config.toml
arch = "convnext"
model = "multi-label image tagger"
dataset = "photos of plants, animals and fungi (iNaturalist)"
train_examples = 155796
image_size = 64
crop_scale_min = 0.5
horizontal_flip = true
isotropic = false
norm = "layernorm_no_bias"
activation = "swiglu"
mlp_ratio = 2
inner_norm = false
moe = "soft"
num_experts = 4
moe_every = 2
expert_mlp_ratio = 1
slots_per_expert = 2
shared_expert = false
patch_size = [4, 4]
conv_stem = false
depths = [2, 5, 5]
widths = [64, 128, 256]
kernel_size = 7
num_labels = 75
residual_init = "zero_last"
optimizer = "soap"
beta2 = 0.95
lr = 0.0013
beta1 = 0.95
shampoo_beta = 0.95
eps = 1e-08
precondition_frequency = 20
max_precond_dim = 1024
one_sided = false
adamw_lr_other_params = 0.0015
grad_clip = 0.5
steps = 11600
batch_size = 256
epochs = 19.1
lr_schedule = "cosine"
final_lr_fraction = 0.1
warmup_steps = 1160
weight_decay = 0.1
adamw_weight_decay_other_params = 0.05
Rows from block 6 of a small multi-label image tagger, named by matrix and row number. Rows with one number belong to one neuron. Each number is 500 + 50 x the weight over its row's rms, rounded and kept within 0 to 999. All counts start at 0. Numbers have three digits each.
Before each neuron's rows are labels from the 100 images, of 14848, where the neuron reaches its largest size: "colour at peak" is the nearest of a few named colours to the mean colour under the peak. Only what is clearly more common there than usual is listed. The data: photos of plants, animals and fungi (iNaturalist).
# gate: MLP gate (model.blocks.6.mlp.gate.weight, 256x128), inputs 0-127
# fc1: MLP up (model.blocks.6.mlp.fc1.weight, 256x128), inputs 0-127
# fc2: MLP down (model.blocks.6.mlp.fc2.weight, 128x256, transposed), outputs 0-127

colour at peak: brown
gate.196:545490583447552575496526513577537500582464430448545440507511453448514478495573451446505565515504430505480440500487545437424553468512508560544482523575586477503506459499447505585448450447451491427524382496454379447434447449532481601440452520494449551539483421466575524524505528611464415476465470519489556527518485500450509451461463597535528447436472469486497457546619499449497417453583
fc1.196:530556546430485422495530472430483483582521426515605493453451577513442524522489454492440545518508553494563517459472436476441510468421476490555471484535476520453481462537408551591484502539564527546532447524487486489486499517482593436513378474486482501459528463574523527580503577477468556468528400428511459499576658511596510464465500538411382420467534538459511488460619542461547513535528
fc2.196:484554449401464527548425502523499485583345468497391468473492506454606546526522473443467486497533408514485466583453523544507416486460554523524512573405489532513459549545557531523491457490469405547404487505521517572484485536602474510487476449501463469410458567467612562519480566434424520429519528477483512539468409469467545499403460429537526501506471529496506531604496497390506523519538

colour at peak: pink
gate.223:529526453495528494482496504487451503523503434495555559511526455437501621501494431564533520503473425494506466538498558477475509460505498482453528490437505492545495610489476550450578483467551532432521410451479448432517583532500537522467524496454537504409428420572563452461509550532466506512582570486530610527561411491578496497549463715513506502377472569445447518508455521531580579542526
fc1.223:431453631545548480554524555452570518486486530538486429512509543626564428497483525511469477573572564502490492556503474509450483457547429505522554514570528518442486424521492370503454590498516503520379554507512568509423461496536516443453504411579455570637560514472488505497522552467477478474496494487581404576438583494481510418501488413459437542528510466535523461548517511474496436513424
fc2.223:505430486554514443451579537500476515542549552552561515483556481498552527463414555466454526506449508495582513570456540579513539499480511518511437453505538479511545619477520608568506625477441571492494605543440508517551557424518531574556487492415561531442516475549530504526462497518549471536453544479578547538425468460455563416548582524540518549514393421639519493488477475488486485483617

colour at peak: brown; black
gate.145:531507436495401544574562471551473484517431456429504524479498492483515541535535500490524479533537383492456486465443562496550492529472543501520405491465448452503491510439546473612501447495505482455509421564503505479431505507484500417402481463448565512552607441495538421487495574565382397546438521542570543375424519509492460488473529484388420518557474437546444477543537541522420518492395
fc1.145:488532508519524511422449483421409529466484484595472504430477513433493420523521578525482554560560479529586477501488551422466493443464498521449560406450444506502524513521479474418536517400623470515485512476449365486533496495529541644579452439473448557478528494530560480497491532408540528458436429413505389516497481457519506510513571493491543530489576526479557432475423536596547463504566
fc2.145:476463490565534581561430442436545538462471498479462489577417501480404486546474562602530444512429460497378485491408520475466633552445422463436543438438413515528515543456570487570494537458492516446511562615438571602491434538522535395410484501497532512575482503497423483522488527501528497455523488507504555471499481496541510418459488479495498439517526383478480525434488520509505553585463

colour at peak: white
gate.3:513437471460609519500515429477469514535490481506434563582530464521525554393451531537511536555527452452560430436570484527554549489509419491478495550524499549504494606487519491488429466571568500537449477476613546549492419542497483530563449463600501501544462540502438448374522493583397475532517529509528521555615405566446450431485462498534481552437501429461436525608424517486521464470507
fc1.3:555488512499510549580504501463447559598523503574481541562506478544459553487498508548540487451443530461497453460531508528480497481585449482530434520414484569427548471500537521509479419537555464489501559553469570505515413559515444484594430529628450444530560503526460441478588485561486440458465652473491509545586414522459462387499491481529552542473510524507434531631451478465376455492502
fc2.3:558437487541490426528521582475498504491542544464542578509488529488416530430491587457449487435508471428510486601392449468440426444455449477445628444509507476414520459483459407470449426471470471507519539419547512459561459520430482536547458543523474433416482518476577480412453496509491476492595463487387501529469405488480479542507456419507446487491475446472512458540453511402409496534597

colour at peak: brown
gate.116:513434581390475474467466480421507515512442490483639473555533497547517509510433497507465491431407485485517410554448449532453591507531501475478532506527566450507585448485530518570488558522567535530475507488511485493510572547543564446438428421440516467576531565474577469592516505474444485560450440540533494508472585463493540409424469528445429497592511476471461556436655545417490508485459
fc1.116:500523472551487454497526479556472480488537580554341519472472597437517503539441574530554426529589561480511521410536547482545468468437520486474524483481485505524399593456477446406481391497566491464528524520489517576529443517425488511528528612497477480410481537580473497507507433507531539437553533466486516506568383530528531515555568459464582474507473522439507444574385400533502449510548
fc2.116:556577567488501552487533476502505464493590474506568443471513515543575504544449509514466492519473426453557511471522489553555596454502481479541520454572415527455475548517423455501588523524505655607586494598486503485524583540451489512484444483471616564476479464512543435528606494584536461548524427474593454520419555565554512565551541474476440482489556528571550517447554510439492563476438

colour at peak: white
gate.149:509563448472464549569513480541527465518575580452468534561494455524503513448449529527476470493547463555427502495446538501433513486489495478432595490480386437552442488469506533599499495535509550566509550576406409536455535561474551479444553528490483474486537495565434492389464427505428561552587484530536421477484416540543443616516565428488534465483493409517502565558579554423498387495542
fc1.149:491470491619507460568418492574465492408540499558537430460520561519529527477508492461588533505548537505444375453600497545566430519628531494581496453492497551441426503469522530433435495523529492439573462365498467544541411498518540536591459485570449465441538524484524454513482550513541491460498536395552555512566551470506460471473422488471417489510572556532518548517524506460475394489458
fc2.149:509485416431423417491474444534402544493469526476451505447542460505401482520527562465299505530555517464528552504517582561544534555476539521597546496531514542601531501521467406482465498512406443515466527540520544459538427494491463551516530416483503485447502477513542483500487535483570559510598506437497486510570508443510561430500452600424524558589554502577424516524470480468523588548498

colour at peak: brown; black
gate.203:542496452491546417547490430419436545517414451411504481495494501581494477506513521457520531514475478499517513576579446462480547461552488486593519451486545509521486414590559476409427637515424535534491504536531463515428611476545460538551490523576486508551622518422528473535492494500352431492459507575521453437520553484433524471472449570547532449502533473479476490468612505471535513536400
fc1.203:566430512489517548504508562514614554443503397565440544470422463474548556483528535463468458561425456503470511536452521551499447434498470520503539506597515504462492563500449525524562588537503499509531434494588525487558459548519510520493438518454474469470414558560490465435518500418602532456475505544534515540488415537667508545555501535548528528547396580564469422532405456439455484564579
fc2.203:538423511512469580538551581436589442523531448497502527469422567498540430523446453523460527505444460550444536521593495570543479537455490496459439421501469507569521631409416474461525443521446513618572529501434443568543442427536503468461487503481458558494526509537463556534544445573562512524478447548542397406425526575556565484459526580524553499509478453477425469567508575499500460521481

colour at peak: grey
gate.225:556509545486432406507484555468540542515493556537528601458550564483454426460437483457551470453440582517489479635412491566384497475412472508497583511492498529527557458493511481469541473507517474539466498547471420452426479478429417539498518595582526506509529444586543527529486476400512439502532514483394388506444548468496475512510568493381546543470475482465575596454547431472512472502529
fc1.225:523484454559581466555540418507472444519546443487481438480440500526494564493596431453490478516501442477580534458520526446464436438494515401492418517464559419359463480507477464465464507437480497500541525411536459559519495550489554519615507486449463503432412504410532483494486604594491574625462513539508606560413493461477464466436512460549511487450556565578475483543528467478502464467438
fc2.225:521535458466420402459480506428378435466482398481525540470511569568479495390556533451383512570502548517428460503591527536544550535486404422479550579431498452536530505425412481522484531470489465497466505522501557504466455454505412420534582501580521472418553489524524523543493482506516506541555547450629534444487555542451556514537394514491518509552499496569478514466453469465519401459506

colour at peak: pink
gate.165:461540558584395423516437519575492549516516535437490473597520502469584578485489483521481598461531613560574483512443532468532509489635537524507458450467581515435436426463526525540508419457484540445480482462560489476431454498503480520446488440534481506484568528442433569464479516489531450498507500544425550595518463509591443525503540408570461531530584441507586542466551511449507379509539
fc1.165:501567490497588489405609507455448474523496485520506567526476537529524526539466417519471545452509526547537502483516496501479482284402485501512436548394487519516435532590548526425492497465463506553540514546397526520402592490502503461530403517488583482493572418464506482528510584506536451464549503599515438462455562473491522457540433518451460558503491474545390546533465489547479574497492
fc2.165:582552541539539561585383462530519599476453524413525468479499497512550516434473484506461582573505506531470462500561473471626485444444461498440467565489471534420489507589418566587442552481492527513456514528543581469514512540477485432522512412477478563580517510479665504517531494592440541577511458474509476476552470525511505518505438436549376536473516510484477491441401530467483523560567

colour at peak: black
gate.185:490479547491499538536564428442452469544402541505483555528599536522491619521489449508453581416495462492511596457476416524482489570478481528581467497526493413524530504490523517483380538519454452535450491468470515545460457497444616488468357501480535451381529525535475477589520549487490506624480523522469552523436528462533558440476505469538448550564378484589441507541543485542554544514465
fc1.185:493462548462460554565516529436437440549497543474518433504453466505561550473499528507489459475450400497489471528515559461591500497559453588494565465484481505490589528510444445466582548501556512374461444560605492462584553517484431500549542392473491567530437424612496615552452434488525429507445503532491431535508484430493542486486456525573557527501477488508445426465484552479394401519429
fc2.185:503545625537515545532431550524488596441466446493505552461438414545479573479456421545462484534554592427577412575413484468481461448524502605550421404463520559457506497510507519421466522547437550575491425466568463484579507449510562455495505473507428501388471507566554573419515496429528439464451509408470508496504500472471525507442451423509486463473482411498467582450510530527519517524506

colour at peak: brown
gate.6:458537517422458530512500567420524490444467446510504481455582551467536459531456411486640559482464502461542557526537379469565484530530519500440424470487483444449443454488566563547494561516535508569571447546528502547422501471412459466396457504526515460409556561464477526477550540492407367552495424546548464545507482540546494497519465581537464538450447479425569436557517563478422541510531
fc1.6:440479534499412492544529483536530518475530463505552616572469480466609510401407514511530526544500516504443547503471479676450558485534473591413444447420541483377454467520479492541492563493428503580549503484506543549583521556499568490464466477512477551418513532555580524457560479537378449447449446547479520522473500459430538573506519459442462501476451535454550427528455537526463541489459
fc2.6:504457485387440626460521453480443472525432540560472545521490479500485481426469528428547511508517441438514583549475534501489566548508488445414496511428582465511519398551438465432442446453503495527474494476481556476456491505547440501565575434471561416504613503465604559519470424517573528538469540570510538562519468572461524489452496437513582543388428539452512457455421581552496487528436

colour at peak: white
gate.50:517488459587517459545599535457564501501550478470425510475465502384459608463531626542575487478543526473491545594484490503550522471467443460522530561517459472500374537539418543525504480435513555517406518492526520475579538450477531465494512541585500579577511565473433535427417460458513422526494518479516532496620561525509459475466569422484534509499440518388460538595475492575556492551509
fc1.50:523506450532489446412413597545584441392464541439502479507512449449446374587456446560558491490520489523532535435517483531409525468465492564500492496463561586487544422474436544517513401551500498471571428485479449486498490528564552488480564500391529478552472450555475432394496476517533520466482428599538478454381487557485470545471491522533537541547559438567578515506499555504463595484489
fc2.50:473509509338458556548524536503509576572513446452443532563460578471491462585472513448506476455536503466503497524511477550559490508553506547534441572509577524600532474498428514480451548461344433501467517503487498514504528534525472492435499481426486618569552496523507474509641488447422545449489569435474469647547579468506490560541500522420483503465430544440556547500493449451508530552501

colour at peak: grey
gate.119:495478481540484590489648531447425471578531447442642435491540430476474417498511507425536547526607562441433421511564387482547486435460519421523574442483474506402536492498495531532537596541514493516552497552479460551464518470497471496539506483609488507525504485481502518562576574415513465437517556460494425557500440445501450507484563460549459459517488537549566465493548548481468551556437
fc1.119:517478466608528534457621438414399496473579408514580503498450383499485431544568505450532502566611501535480435542615487500468478493479458467518550522487590534389508476491534534499484486440449475524581558470483510571484495509476499439475520474568573485533529561478516392520509577489458462483512529463509411482484473437525456497435536500628458381465567506499518527494531505461573532525542
fc2.119:449491365355465542531531475475521503595474453574494547464539509542391476553480481468503570453570554592433561431492458492511470426510495396541461463494481493583594470457471531588487448475438456499557502538513504498507448455485606501500476448509535492492499524440505506473463433463545482436393450462547505528535461446506620483451484502482576514474461573591593555515515538479573564523484

colour at peak: brown
gate.53:460479446542512421350537537510481553421429555497588444467556477436451496535506472539549533458550525481477478443498443449609410493503506465550491505474505436474491626471415476543476512503446479479463478458550474457480501533490472501508521443570487508525424465486530460517524510445447520532498472582478553370562594566468434507476488444436527471508504437542465525602594476418627572434515
fc1.53:474504472476458510430490504489509449475495450486578502434495503548478571542483624435502554476487448396558434502640483465587630500480424490506484489526572490526374567446564584491479533494432540498490550441448493533485559580486397482405533528544462431410503481475463459518620554553489533450526499441502481538452580448519543493411538562561500513448467475495509498439488432513488468469512
fc2.53:522595393590497527564439484517541507461439521393447525454529469557525388519521423531479552592520510516532523486376549480543585523570460521593409508585587447468438567483464470474572411501527439529496493532522449482532525542463523460469448538441572447473502492498553485453455554452483512502458478526549516518461460493425411501556530648509480562462539472555531519536471455413493464530523

colour at peak: black
gate.130:456598538522370464567508548590506434560504440519439474391519504516514537488454420477587548490526440485531586535523585422453486539546498528515440586524483551554473543522547458522400476565473464595557445454475539550567543452550511490489415475512474519476487537438492511595422533464561491593497469557505427527481593485381580555516398479509476526455464504523472451507522504501527486569503
fc1.130:543560544478537517458499480447470458572517513442549525495423400508553482462529529458446447472411589488545431580479409572527504510536541568534468461422499518431511515537570584409533409518540480472449522508499562468530529513595443482423535565420471413508478457504570476448513450441536550480569520479525557526486480479574323527517545509509567574463433502515423522463534561516513443444446
fc2.130:447384383564506518449494489522410571429441510549474519515434433446492488505490465488462460513578504536502522496454450478600521480489471512404456435575489395527558475423546489498505531563452439589458550497546556503655366485508414453476441389404524492476515497556461549513416565496486502503475472505510508462539509506498603443493555479509513478491549452516522479438575509536525441507507

colour at peak: white; cyan
gate.23:500519516434435551615551435458479455555481490548517483592459476554544543514584534498470437528482462500454550569462434460535569468527504573456567480498506485423461614551552507511507534482587519507488533596581450426392584505395512557504457506581523511413506486549554472454508513396500473486618534506530449467425405513535443551521569515558406471465494505514481484542427536467475567507499
fc1.23:543445441420498493571481486496526532498573434462460495577460484485456568553560551464468508501508404521440489573433509527546500420500419505470617505473524496476436596567515494583464495493514493429443500564564527408502619477557455516508447538478427577523461498558543459433598468473481539467592516509515378498431445490516416487530532483520481435426509464425485545519426553412475538587495
fc2.23:468560457533523502553542523568591456471495600527518449512458569501513591481435467479555489441383509472502471515512458483434423460441489532477414460466475513364527481526582558590499531526632516496576492477449525513437426533438567424500422519524518511538492519416563499491443521571516490462430504497469546433427509483485498488423568423574487434433521526522532410473557456479452518412560

colour at peak: pink
gate.234:522476486492452518526548486478559506580482547481458569518498478538360502489405484480470573488542508525523529482588532563532536524458461475443491510402460626496441528505545535563500458478498443518494402452451470529489566541448439448492454533549504493453573418488491498456507456377544486477489629498494549520478542470394439457468505624452600487508454550449445552387554558497578525520549
fc1.234:505521475505560393548436503424485461451557414519498473486486571533536509484565573485456491499565560456512559532381455395457487497511560513497522410596503443454502420485473485468506498519539574451526579492481567466474406442515514598476484427418515509496454580517529497498487493597507467534539399498480471456598559548575496570528528433526430538468539494529507435565528421544386445545448
fc2.234:546450404474568439446462458506486457418463514438428447462449526482593465461474562468453541447491565555516499564473563578474500479457473456508438559521531481558419573548447466427492410567493482474441420439463394442398487502429433484476542485511506554501488460457532452566467477373512493472481542426511537560564485510633505411547480555537548537522541533445543481482448493457477517467589

colour at peak: pink
gate.160:502498451488491445467530531462411532499531493479509405455469572531589462488470527436487488563470466467484488573518508559527494513564494432410520635522521568499460549510427502460537367386538439498516523524461484462460473467535532529497510492445443561534477420541475582518446570457523488613461542503618479488381476600494488420513507460454518532532550483574554485497393504531593579510556
fc1.160:531583533492465477505532574478439521499531500454473484465508483533573495514508550478508433561459476483505444559521446574557500498569462413430495678524485585489526524486470499454531354434589497510500493561484517476487514475537494553525527416500501586532496475492470626499425484432486512482433463494577526501328495578461512409480526463469564531534564487523515524456449546560597471508577
fc2.160:572497615484485447505521507378501439592483521471549471531468493490491461535473561534530495504476560450506554561458437451507483480554561564554514392365502491478425583606516522463423535566500501474532552483528419490429428469529517562490395495447455491537558473454534491474531510523449462579495425543632389462458535504479457570414505516564417485428495476475459458466546472502501477454513

colour at peak: pink
gate.172:522486525576488510612463465429497554541521510439463530472405466509486516520548550503549512557622421491448446462562466573537468552498462508496506416635552497452420499548532521509462516537533493499455563552481566484596494524478538516505457683460496441368459527521528521431544505505584465455556431477551497580507404486505522465466514511483490444487416507579537524506397506459495536521531
fc1.172:498454477478421471596586577489488521459525470542427517448482424535482466456615512543543464568523474598546533503561468507527507418514482429485501552528516392500545497467564471486443540515634519575432605535519497540505541457498535451489466470473490449362515428505406549501443482542575412534451495492498492464530463489495524514419589533553611422503393551473466510507520427476483511517510
fc2.172:459408500494483600435525511574510548520523513462566426465624516532459503522462441415475563583465532456481503545479515483617420454460483466483527471421482512544466506452611572489573500537542484516507483518426443508489479472459462519550440438563509472603529540433477517445481459498550537601502580552524527516536465432564540405527538494548461518586546496448458482447373378529478466481520

colour at peak: pink
gate.57:508499495584505538517570580572468520525411508521485580415539464506540512527465453544503561459503441519441543366550503521460491424485485444517471492578489486532486505478512480509541542430524541496452427470539468587481558419502466553438450451518452515433470389512566438468439634494431466483481497556515603500473384409566517576361577483507451490465480531525552511440507566509516485497445
fc1.57:446431441391490523564591482418529416471559564507578544514509461537488547508472489541501465508493472538447408481532527431407445485461556512547483598495540467581510543499542539454483571595459462481487559483507472430499499501505494440465530418529469453516585610501420542516480534526549508436529548428496602483560491577575424484455489527510570490492408462448618474591555520507572555491475
fc2.57:479499517441542464555509585481445427546523428549479436508529502496558513432515455537497413565565456584469588558479494524429510460499486472383531565545486450481478525552495549518469418448464546544541528443522446550562515404538500516507496388508476497551510484386405563486470493664419505494491490624509467456454448481465537542466478466456426517569548474531419474483535462467570546449446

colour at peak: pink
gate.216:559522460432462545425557602517515450497447521587478492461515450566486561499478567483483533552482461523511438589520523459486507456602491496547593522508475577520551567570460567519431551495564434543472431487485435516413490509448440513517502474508478559477472437386506505501527524388506468525506505546399618584504414512572437443516501543555417477461488473515548576477432595511563537417496
fc1.216:524480492450498429504537474466494590505496445389484578561512527519521517506483467497484538431468529451526507464519480449475499468426488477483581515527533512461416555432488430484532394457509449458535473562459574534528503555609595529492536446544474493516510482680480419493459519599421499427471512534588397441576576501473482573502440513418549485538452506423455436497559488495558411528542
fc2.216:515494485520434542543461599517498539539411475480539534425550549481543469534494621457528467505518486537547463473553480450454570522515415585356518457447555568517519546477451520468419512564504532458454604427513526474535397595456478541486547467555373509525481551468515545573549549529498537458447470488577475499563425480542467430477530568448554526583497512509499509490503461513540562640491

colour at peak: pink
gate.29:486518487649496564621515488513411588488572529578419610536519469495563562515540515466551519432468441527527489467495519482502432507475479507410504489565475509414502369526516419509539461564493457502528489523457526558509495450478524477528542496539452448450479529527449563513506550468534534460459557479423559504525452510609492367445523417541529469479550514460430560420464508425471541610510
fc1.29:460415556445389453493382498487565403559473554579631479441506506437497476466470498470515475479456481504511457495451501519474540546476517464540428480547509445529529581448532484454510405458620562493484535503466423487493559507518536539475547455440483444512499397525491453437443470498539474484546421608566479430422598576465512546446463491441469519508441474538482539473625544452484428481523
fc2.29:552488475467424492514510544399470519436532450531412577466570573503542418499442493552491429521480456575512532453525563593418439449531481482491477573497556582488459552522580485492502469577506512441517484487534534539461533472464470445460505479464505487484451459581421599518554436604564466483416537449493391573419481551489489562463629496583522452510454507471522533530403528523504515503394

colour at peak: black
gate.146:546458510557558467631485395453467563539430572469512477553482600457447582551503523483481504554505474486518530432423552484429618418474546460469604493559498495469489517438488472497507464464470535478525497454547541434504476447507505514469504543540481503508489417492478534425514504601499465502473388531571526578495493518392542497489492518473493448515450485367496594429645513469432522466442
fc1.146:475489471563543566466483507543495624517538579517478494495454517595444419583507484579473485469560491510492500537447387480487546452563574478499530470480577497439486382481449441547488482502520564537506452649531535551483524454514539450565500457484517473469477601458504454609509527451475409543502466496473464554532444538564454574593421480488420426529465542498552581530428560467569480453511
fc2.146:489466394521431452541447461340497497520381489496433491438528443521449531510470593535405453541498552568495556554497528462434472418532487495511576426492462484575511542460522375488553442518497442467469434472532551443555459529518488487498416512423503432468525536556498486525495502420525445443474584563500462504586602490489495521462540510378477562496546495443477426431493495443448469501518

colour at peak: white
gate.186:487455563486615449469431419519466484553483465508511468523481476505569622542419434508472536567501490446569646428595478452588509466527501473406530502512411463440448535523558559519525461570531571473524510412582459561534528533549463554522519520523450498502513450550471556395501503512497519530549588497435515523510521508499422534593581552499469427483508430539614513530443515464513459469532
fc1.186:560475481548497581518596544562550513526433558499508575485466474530504519490433339492520542533456496476445516463500531492445561530471485445471504491461473562512507473452482509500539586591533513508549595515525433582460502497467514498386554409506517482514550480465499527461460442570566585449495512443577554516448557549550567412494451459442517553540496436522484438406515489482565590334513
fc2.186:555422498596513597418464451470489493568526484477494515466499554553582519575518490468551536559488401401445412511520428443410481618464569481452463489546495408525519538533535488486516501447518451479569540458552544420500613571569642480505399474498603480537475467545480462542515465473435537499500574469505499463486508511444490459473450650459517509483537494471503492484481511489449501542448

colour at peak: brown
gate.85:465402412604430432553421404524488488572456489646409496508467467450462460485513512550554524487499552562509497470549450404537439611534503479547485405453543511527534525566501490502558441504441543419489476547523466495464528487397512474520472509513434587490582501511480510485513471457461489413525452529531466577555566472453497586606526502450590510554454530520447522535484506466517438506590
fc1.85:477522486464604557428526526495515516437439518385514577514503456520507563534502526485475484463537521428530451443440538532511529456535541454476566459539443463479471499524505478597537518565466501505514495470383587504500487525652391487542649509580602401491452496545544565478437508502493511618530525470458504541456475496531519532462483443567416551498523500549373493507513475433452494562483
fc2.85:528508466450454403486554511523543514587524412588480460521454540454430534510460452543481504477510445509522496592587466428484479604371502491482415534562533423492453477468505409439475515563461511501518519498497369582458450440514518642529390474472385531545532454582492526469501548552528548501528549510549511481460558503516499533576483485515453543447584527598561530520478453517497459496468

colour at peak: pink
gate.76:479515514467560444457445441508472449492510520484447418504534439495553563547537409408500551521486390395544493533609542524484364539514533475519512491434585495458500372500475514471478536458577500555540490408519455413451467472490518534539585508509479503537458497527410543500502507443550482468449465463511554559598478426577509452531488572410486493568512523533572516465403425497532524513602
fc1.76:532497521502454437554529496459535512568502559446509511499487609445514535483484533568524526484508503492474511467508372509491502537534427456517558510494419581529557655483507451388469499488504494403386450502491572421526556508484563531489444552494487634460475487518426458428411449562452560622547487510474403526517534571462533550496532577575458492473489452509501523480575536547539473440453
fc2.76:487518495514423488516587573531445393512451546542473510487507516511522491487534494509419502508613533512557503427445549471494519487547559577388488473526546549490482595426563523514593486532452548494513524463598480549505420513415488496590445603448429493589554491545491532554438447587508540521557556497552479472508444405536493473469478516495526492561522494430348490450469531389454536491447

colour at peak: pink
gate.173:417525564555511509423503447461568530545455447483442528421435535547490529502551608442481585500486488495572524468519546444543531550526505474478436534436544546555527510513490529486534491493435473613467505451493416578441363572512607427430449536464517537480490531546584512512533469508571517447579519481504491413575446463606521493469464494498365585477482535470452504491508569524512597533468
fc1.173:498435438427480464464574484411529518548497490508534474544395505503519539540485442520485519517545415523457612469549428407508500496495498426402413556495473502548529596535583506602441489461562504529521444428538567618498488429434489480518470499467527590459424520487507553522494490499531492517481488511444546393493376464581546500514410471456543566537487470494427559493475478488460489632486
fc2.173:551468521508514552445517526415563564424517551466520484504490431523599438497450574524572520534389603537478426507461596444530470437547444537467482536567534469532500519511466431545584551489528446520516533484573644440506481538520490474473505480447468444527584460542493440519493626507518543508450497534549439575490503441576452503433564483531460424543523433541500492475399373552496519526490