config = dict(
    train_examples=155796,
    slots_per_expert=2,
    lr=0.0013,
    precondition_frequency=20,
    max_precond_dim=1024,
    one_sided=False,
    adamw_lr_other_params=0.0015,
    epochs=19.1,
    final_lr_fraction=0.1,
    warmup_steps=1160,
)
Rows from block 2 of a small multi-label image tagger, named by matrix and row number. Rows with one number belong to one neuron. Each number is 128 + 24 x the weight over its row's rms, rounded and kept within 0 to 255. All counts start at 0. Numbers have three digits each.
After each neuron's rows are labels from the 100 images, of 14848, where the neuron reaches its largest size: "strongest on" is what is common among them. Only what is clearly more common there than usual is listed. The data: photos of plants, animals and fungi (iNaturalist). In brackets: how many of the 100, against the usual share in percent.
# gate: MLP gate (model.blocks.2.mlp.gate.weight, 256x128), inputs 0-127
# fc1: MLP up (model.blocks.2.mlp.fc1.weight, 256x128), inputs 0-127
# fc2: MLP down (model.blocks.2.mlp.fc2.weight, 128x256, transposed), outputs 0-127

gate.141:145097089127095122098121081115115139136130126158127175133100083137101124161147088102140122158115131163115169139124088082121137111166170137126177103149112165168138174125144125108104113139119174121114178121108118160141127143127148125156144142148144103111104131128127103150119107137149139123129157145157119113141109109150094186098166109087100093138133154097165138114122132117139170129119
fc1.141:129093138130151147164153151120141145092145097142140122110131103163150092105109146127168113135099120146122100120157122150116162148082136097135079119124099126126092119175110145115127121144146086135146125149093161138141154125143117170099153134106122121134110091184098116123130131159128109146149104062118168128168116127112118123096112165145148144165129132161162163142140194151157137138146
fc2.141:129142161138155122114117123112159142131115099129134146101133174099106172115130133094118121126127130129114176087185128150116118163133101138108082135129115065137140108117108154104138125161145097147090111120110125094133131123120113133108092129135142163145106146163109123145137109182138097130164126111109146106118058167081135153124143167156123125147100121117141154119189154144109085117109
strongest on: order Passeriformes (54 vs 25)

gate.172:083152074115110158097120141079128186134119105162098104102086116122122107134160093159108162164124129160124112087096185094114145152122067117182158145123120148148170150140123146119120126112104114129126101119137146141124104105128119129125111120172120092130115132124150125129129112134109058170138116123126138089116126142117103098149110124115146154150134153146141166110119148138155140122112
fc1.172:126100069124133125122156138098097163103128087119112125111151117122148085116159106195166131158132148151140113077128163075121172170100078095148148135143157153157145152164136138125133130148107140098143108120104117136109126148138147137137089125130122114086111150146143110109086120165128100103102116151123143137164107128160129093109150151112113146130113150159128173111136124165098133129117
fc2.172:102109164132127139139153133161136136168138148132136115134105139098134124151091122115127098089130120040136113113131140105140134141109137099107155109107133135116073132133147138145136071100110151139116169066083156101114137160117139120098103134133121134151158152122119117075141142124097115136135159117145124141135124151099097129134121142169088127158191127140143169133110162106123102163090
strongest on: phylum Arthropoda (77 vs 30.8); class Insecta (76 vs 29.2); order Hymenoptera (25 vs 3.5)

gate.118:146153110093141115135114127116155129144080125128098124089162152150175146138118125148152106077122129121150110162110118120112119147101095120200133105141121158135098083159146134104088163098154132122160146130136108143161068122147139145109107142115140120095118090173106115110144136129133107144120146123132131068131130159169152116121117108139114149095127093092101120155137100083150151106152
fc1.118:130119130136108093107172148100127146124206119106126155134175166143119128124144119138104113195126110099181112106142138139103123176168124157112114111130134122112156106115137143096102111109129132124155146103111130171129083131130106156167148097079113128138137091140154098092148127125131144141160120111110126100139163120133148097092100141142141113157110145084074118112111110124090130140124
fc2.118:114121185091121155126160138148165167135164123092161137137151135138130097132083129134110140144147135088110117134107135141128139130131093108149137109181084152085148117168160139143134141126129111105160136124131138178130128142126087132142129090165165182125115119136144136124140159102139161104100124120124145129143138150110174121115133176107108115126178162130110124151112081157140183090140
strongest on: phylum Arthropoda (69 vs 30.8); class Insecta (68 vs 29.2)

gate.212:179138133168142111120164101147130131157136126109160142102148106117125120136141086116162119149147104157118125165185157159149081183164143128142155108121153156111168134125135125095111118175137121124141132151102117124123104111136117142115139099143151129104121106128165150102160140101159136089163123156169134117131110112068135129119192131132116174138109123090118126095136122118121153078145
fc1.212:144140151130143073099136131121079130110178173125155157138147127134121149149131112103136142147136116152110107089133136134147118130124144093120127104140114156142163131150118165104138095173136104137132152105140101144104084121115110108145204073138144138170142129111161140117125096109126134142104130138132092122081096140140115117142207157136165161097094125099127142123110146157137102119105
fc2.212:171101150099192138108147148139139158130149159111132133149153121139084117158131113108175166130083144114140127142162134105105079108153102122126173127114137156124099160122139131088100092145196113148125083120140134106137117120110106125097145158113103112126148182134099133132114133117148110074174130132113129112096162107140128144121094117132130093149140106153150121100138114104168122131150
strongest on: order Passeriformes (51 vs 25)

gate.45:109165140153108120139131133145154099139127139105096152120134151049082122125126132131161136121116160162124092103128110123112126181149097158217136094112118135106137088096144104155123147103101104106119129123110086101139104124129116139161099137153145135132120115127132140159125081117068138135082105131113151110114135144115127120111163163089128119114112114135161103130152142160126165138116
fc1.45:145167164150109117136128152110105126137106122138142131104107149085098113148109120112148095137135107091096111115094137122115138128151161120164117101117113120092156098180138139158159118175111127097087118111180093155104154127149125108120113138164150081113133150126108156160154140128130115130055120100109130145115128111119125131102155151125166125157137149136192126101104167162091137122097
fc2.45:110133113128096155118122114138104123129171091111059094137134126110144127145088118116140115065111159152138126147159170098131094147114161089159149135151107132129138112147113110082143095114166136172142089126131151111160129107136116172166080143102135155156150125138154110137139151160138121134155149087137177148131156116138132125108139136085134155118105177109131106120099122168111143121131
strongest on: order Passeriformes (51 vs 25)

gate.182:160136118120121126159160159106146097146136144097154094144098064146124163123131104105155136099108124106092124095157146131147091123103138111114101148109175190114140126152088122161116130144118102153104109105139116115146118132102107153127146131141088122113078115126138138128100149081155133105181145109108145162118117176108102160184093137116160134136132147139119091113135126124160137161141
fc1.182:130170139133122129130165149140105093170151154098142112134081139163143142124152128128103133141136137157154109126117138158156111153126098147120094153100151127114147136162089147122124155117175123116167119122159124107127093147132116120098133119108054106125105130121123152120115081101090125098084088114112106123157126149116127122138082135101164187080153144127140114156183142132107115135164
fc2.182:123142134149130099155093130167099185090126150126103107135181084114169089136143116129133165126146090159125122105144150097148092119111094156113118142129140132134087179110139113144171149142107162126146113151125129089125136124150163120158106165162136117129103135115133113150121149105159142118094068114107111116099091167126088134107125125126152141073139121143114118081126119161135144137126
strongest on: order Passeriformes (51 vs 25)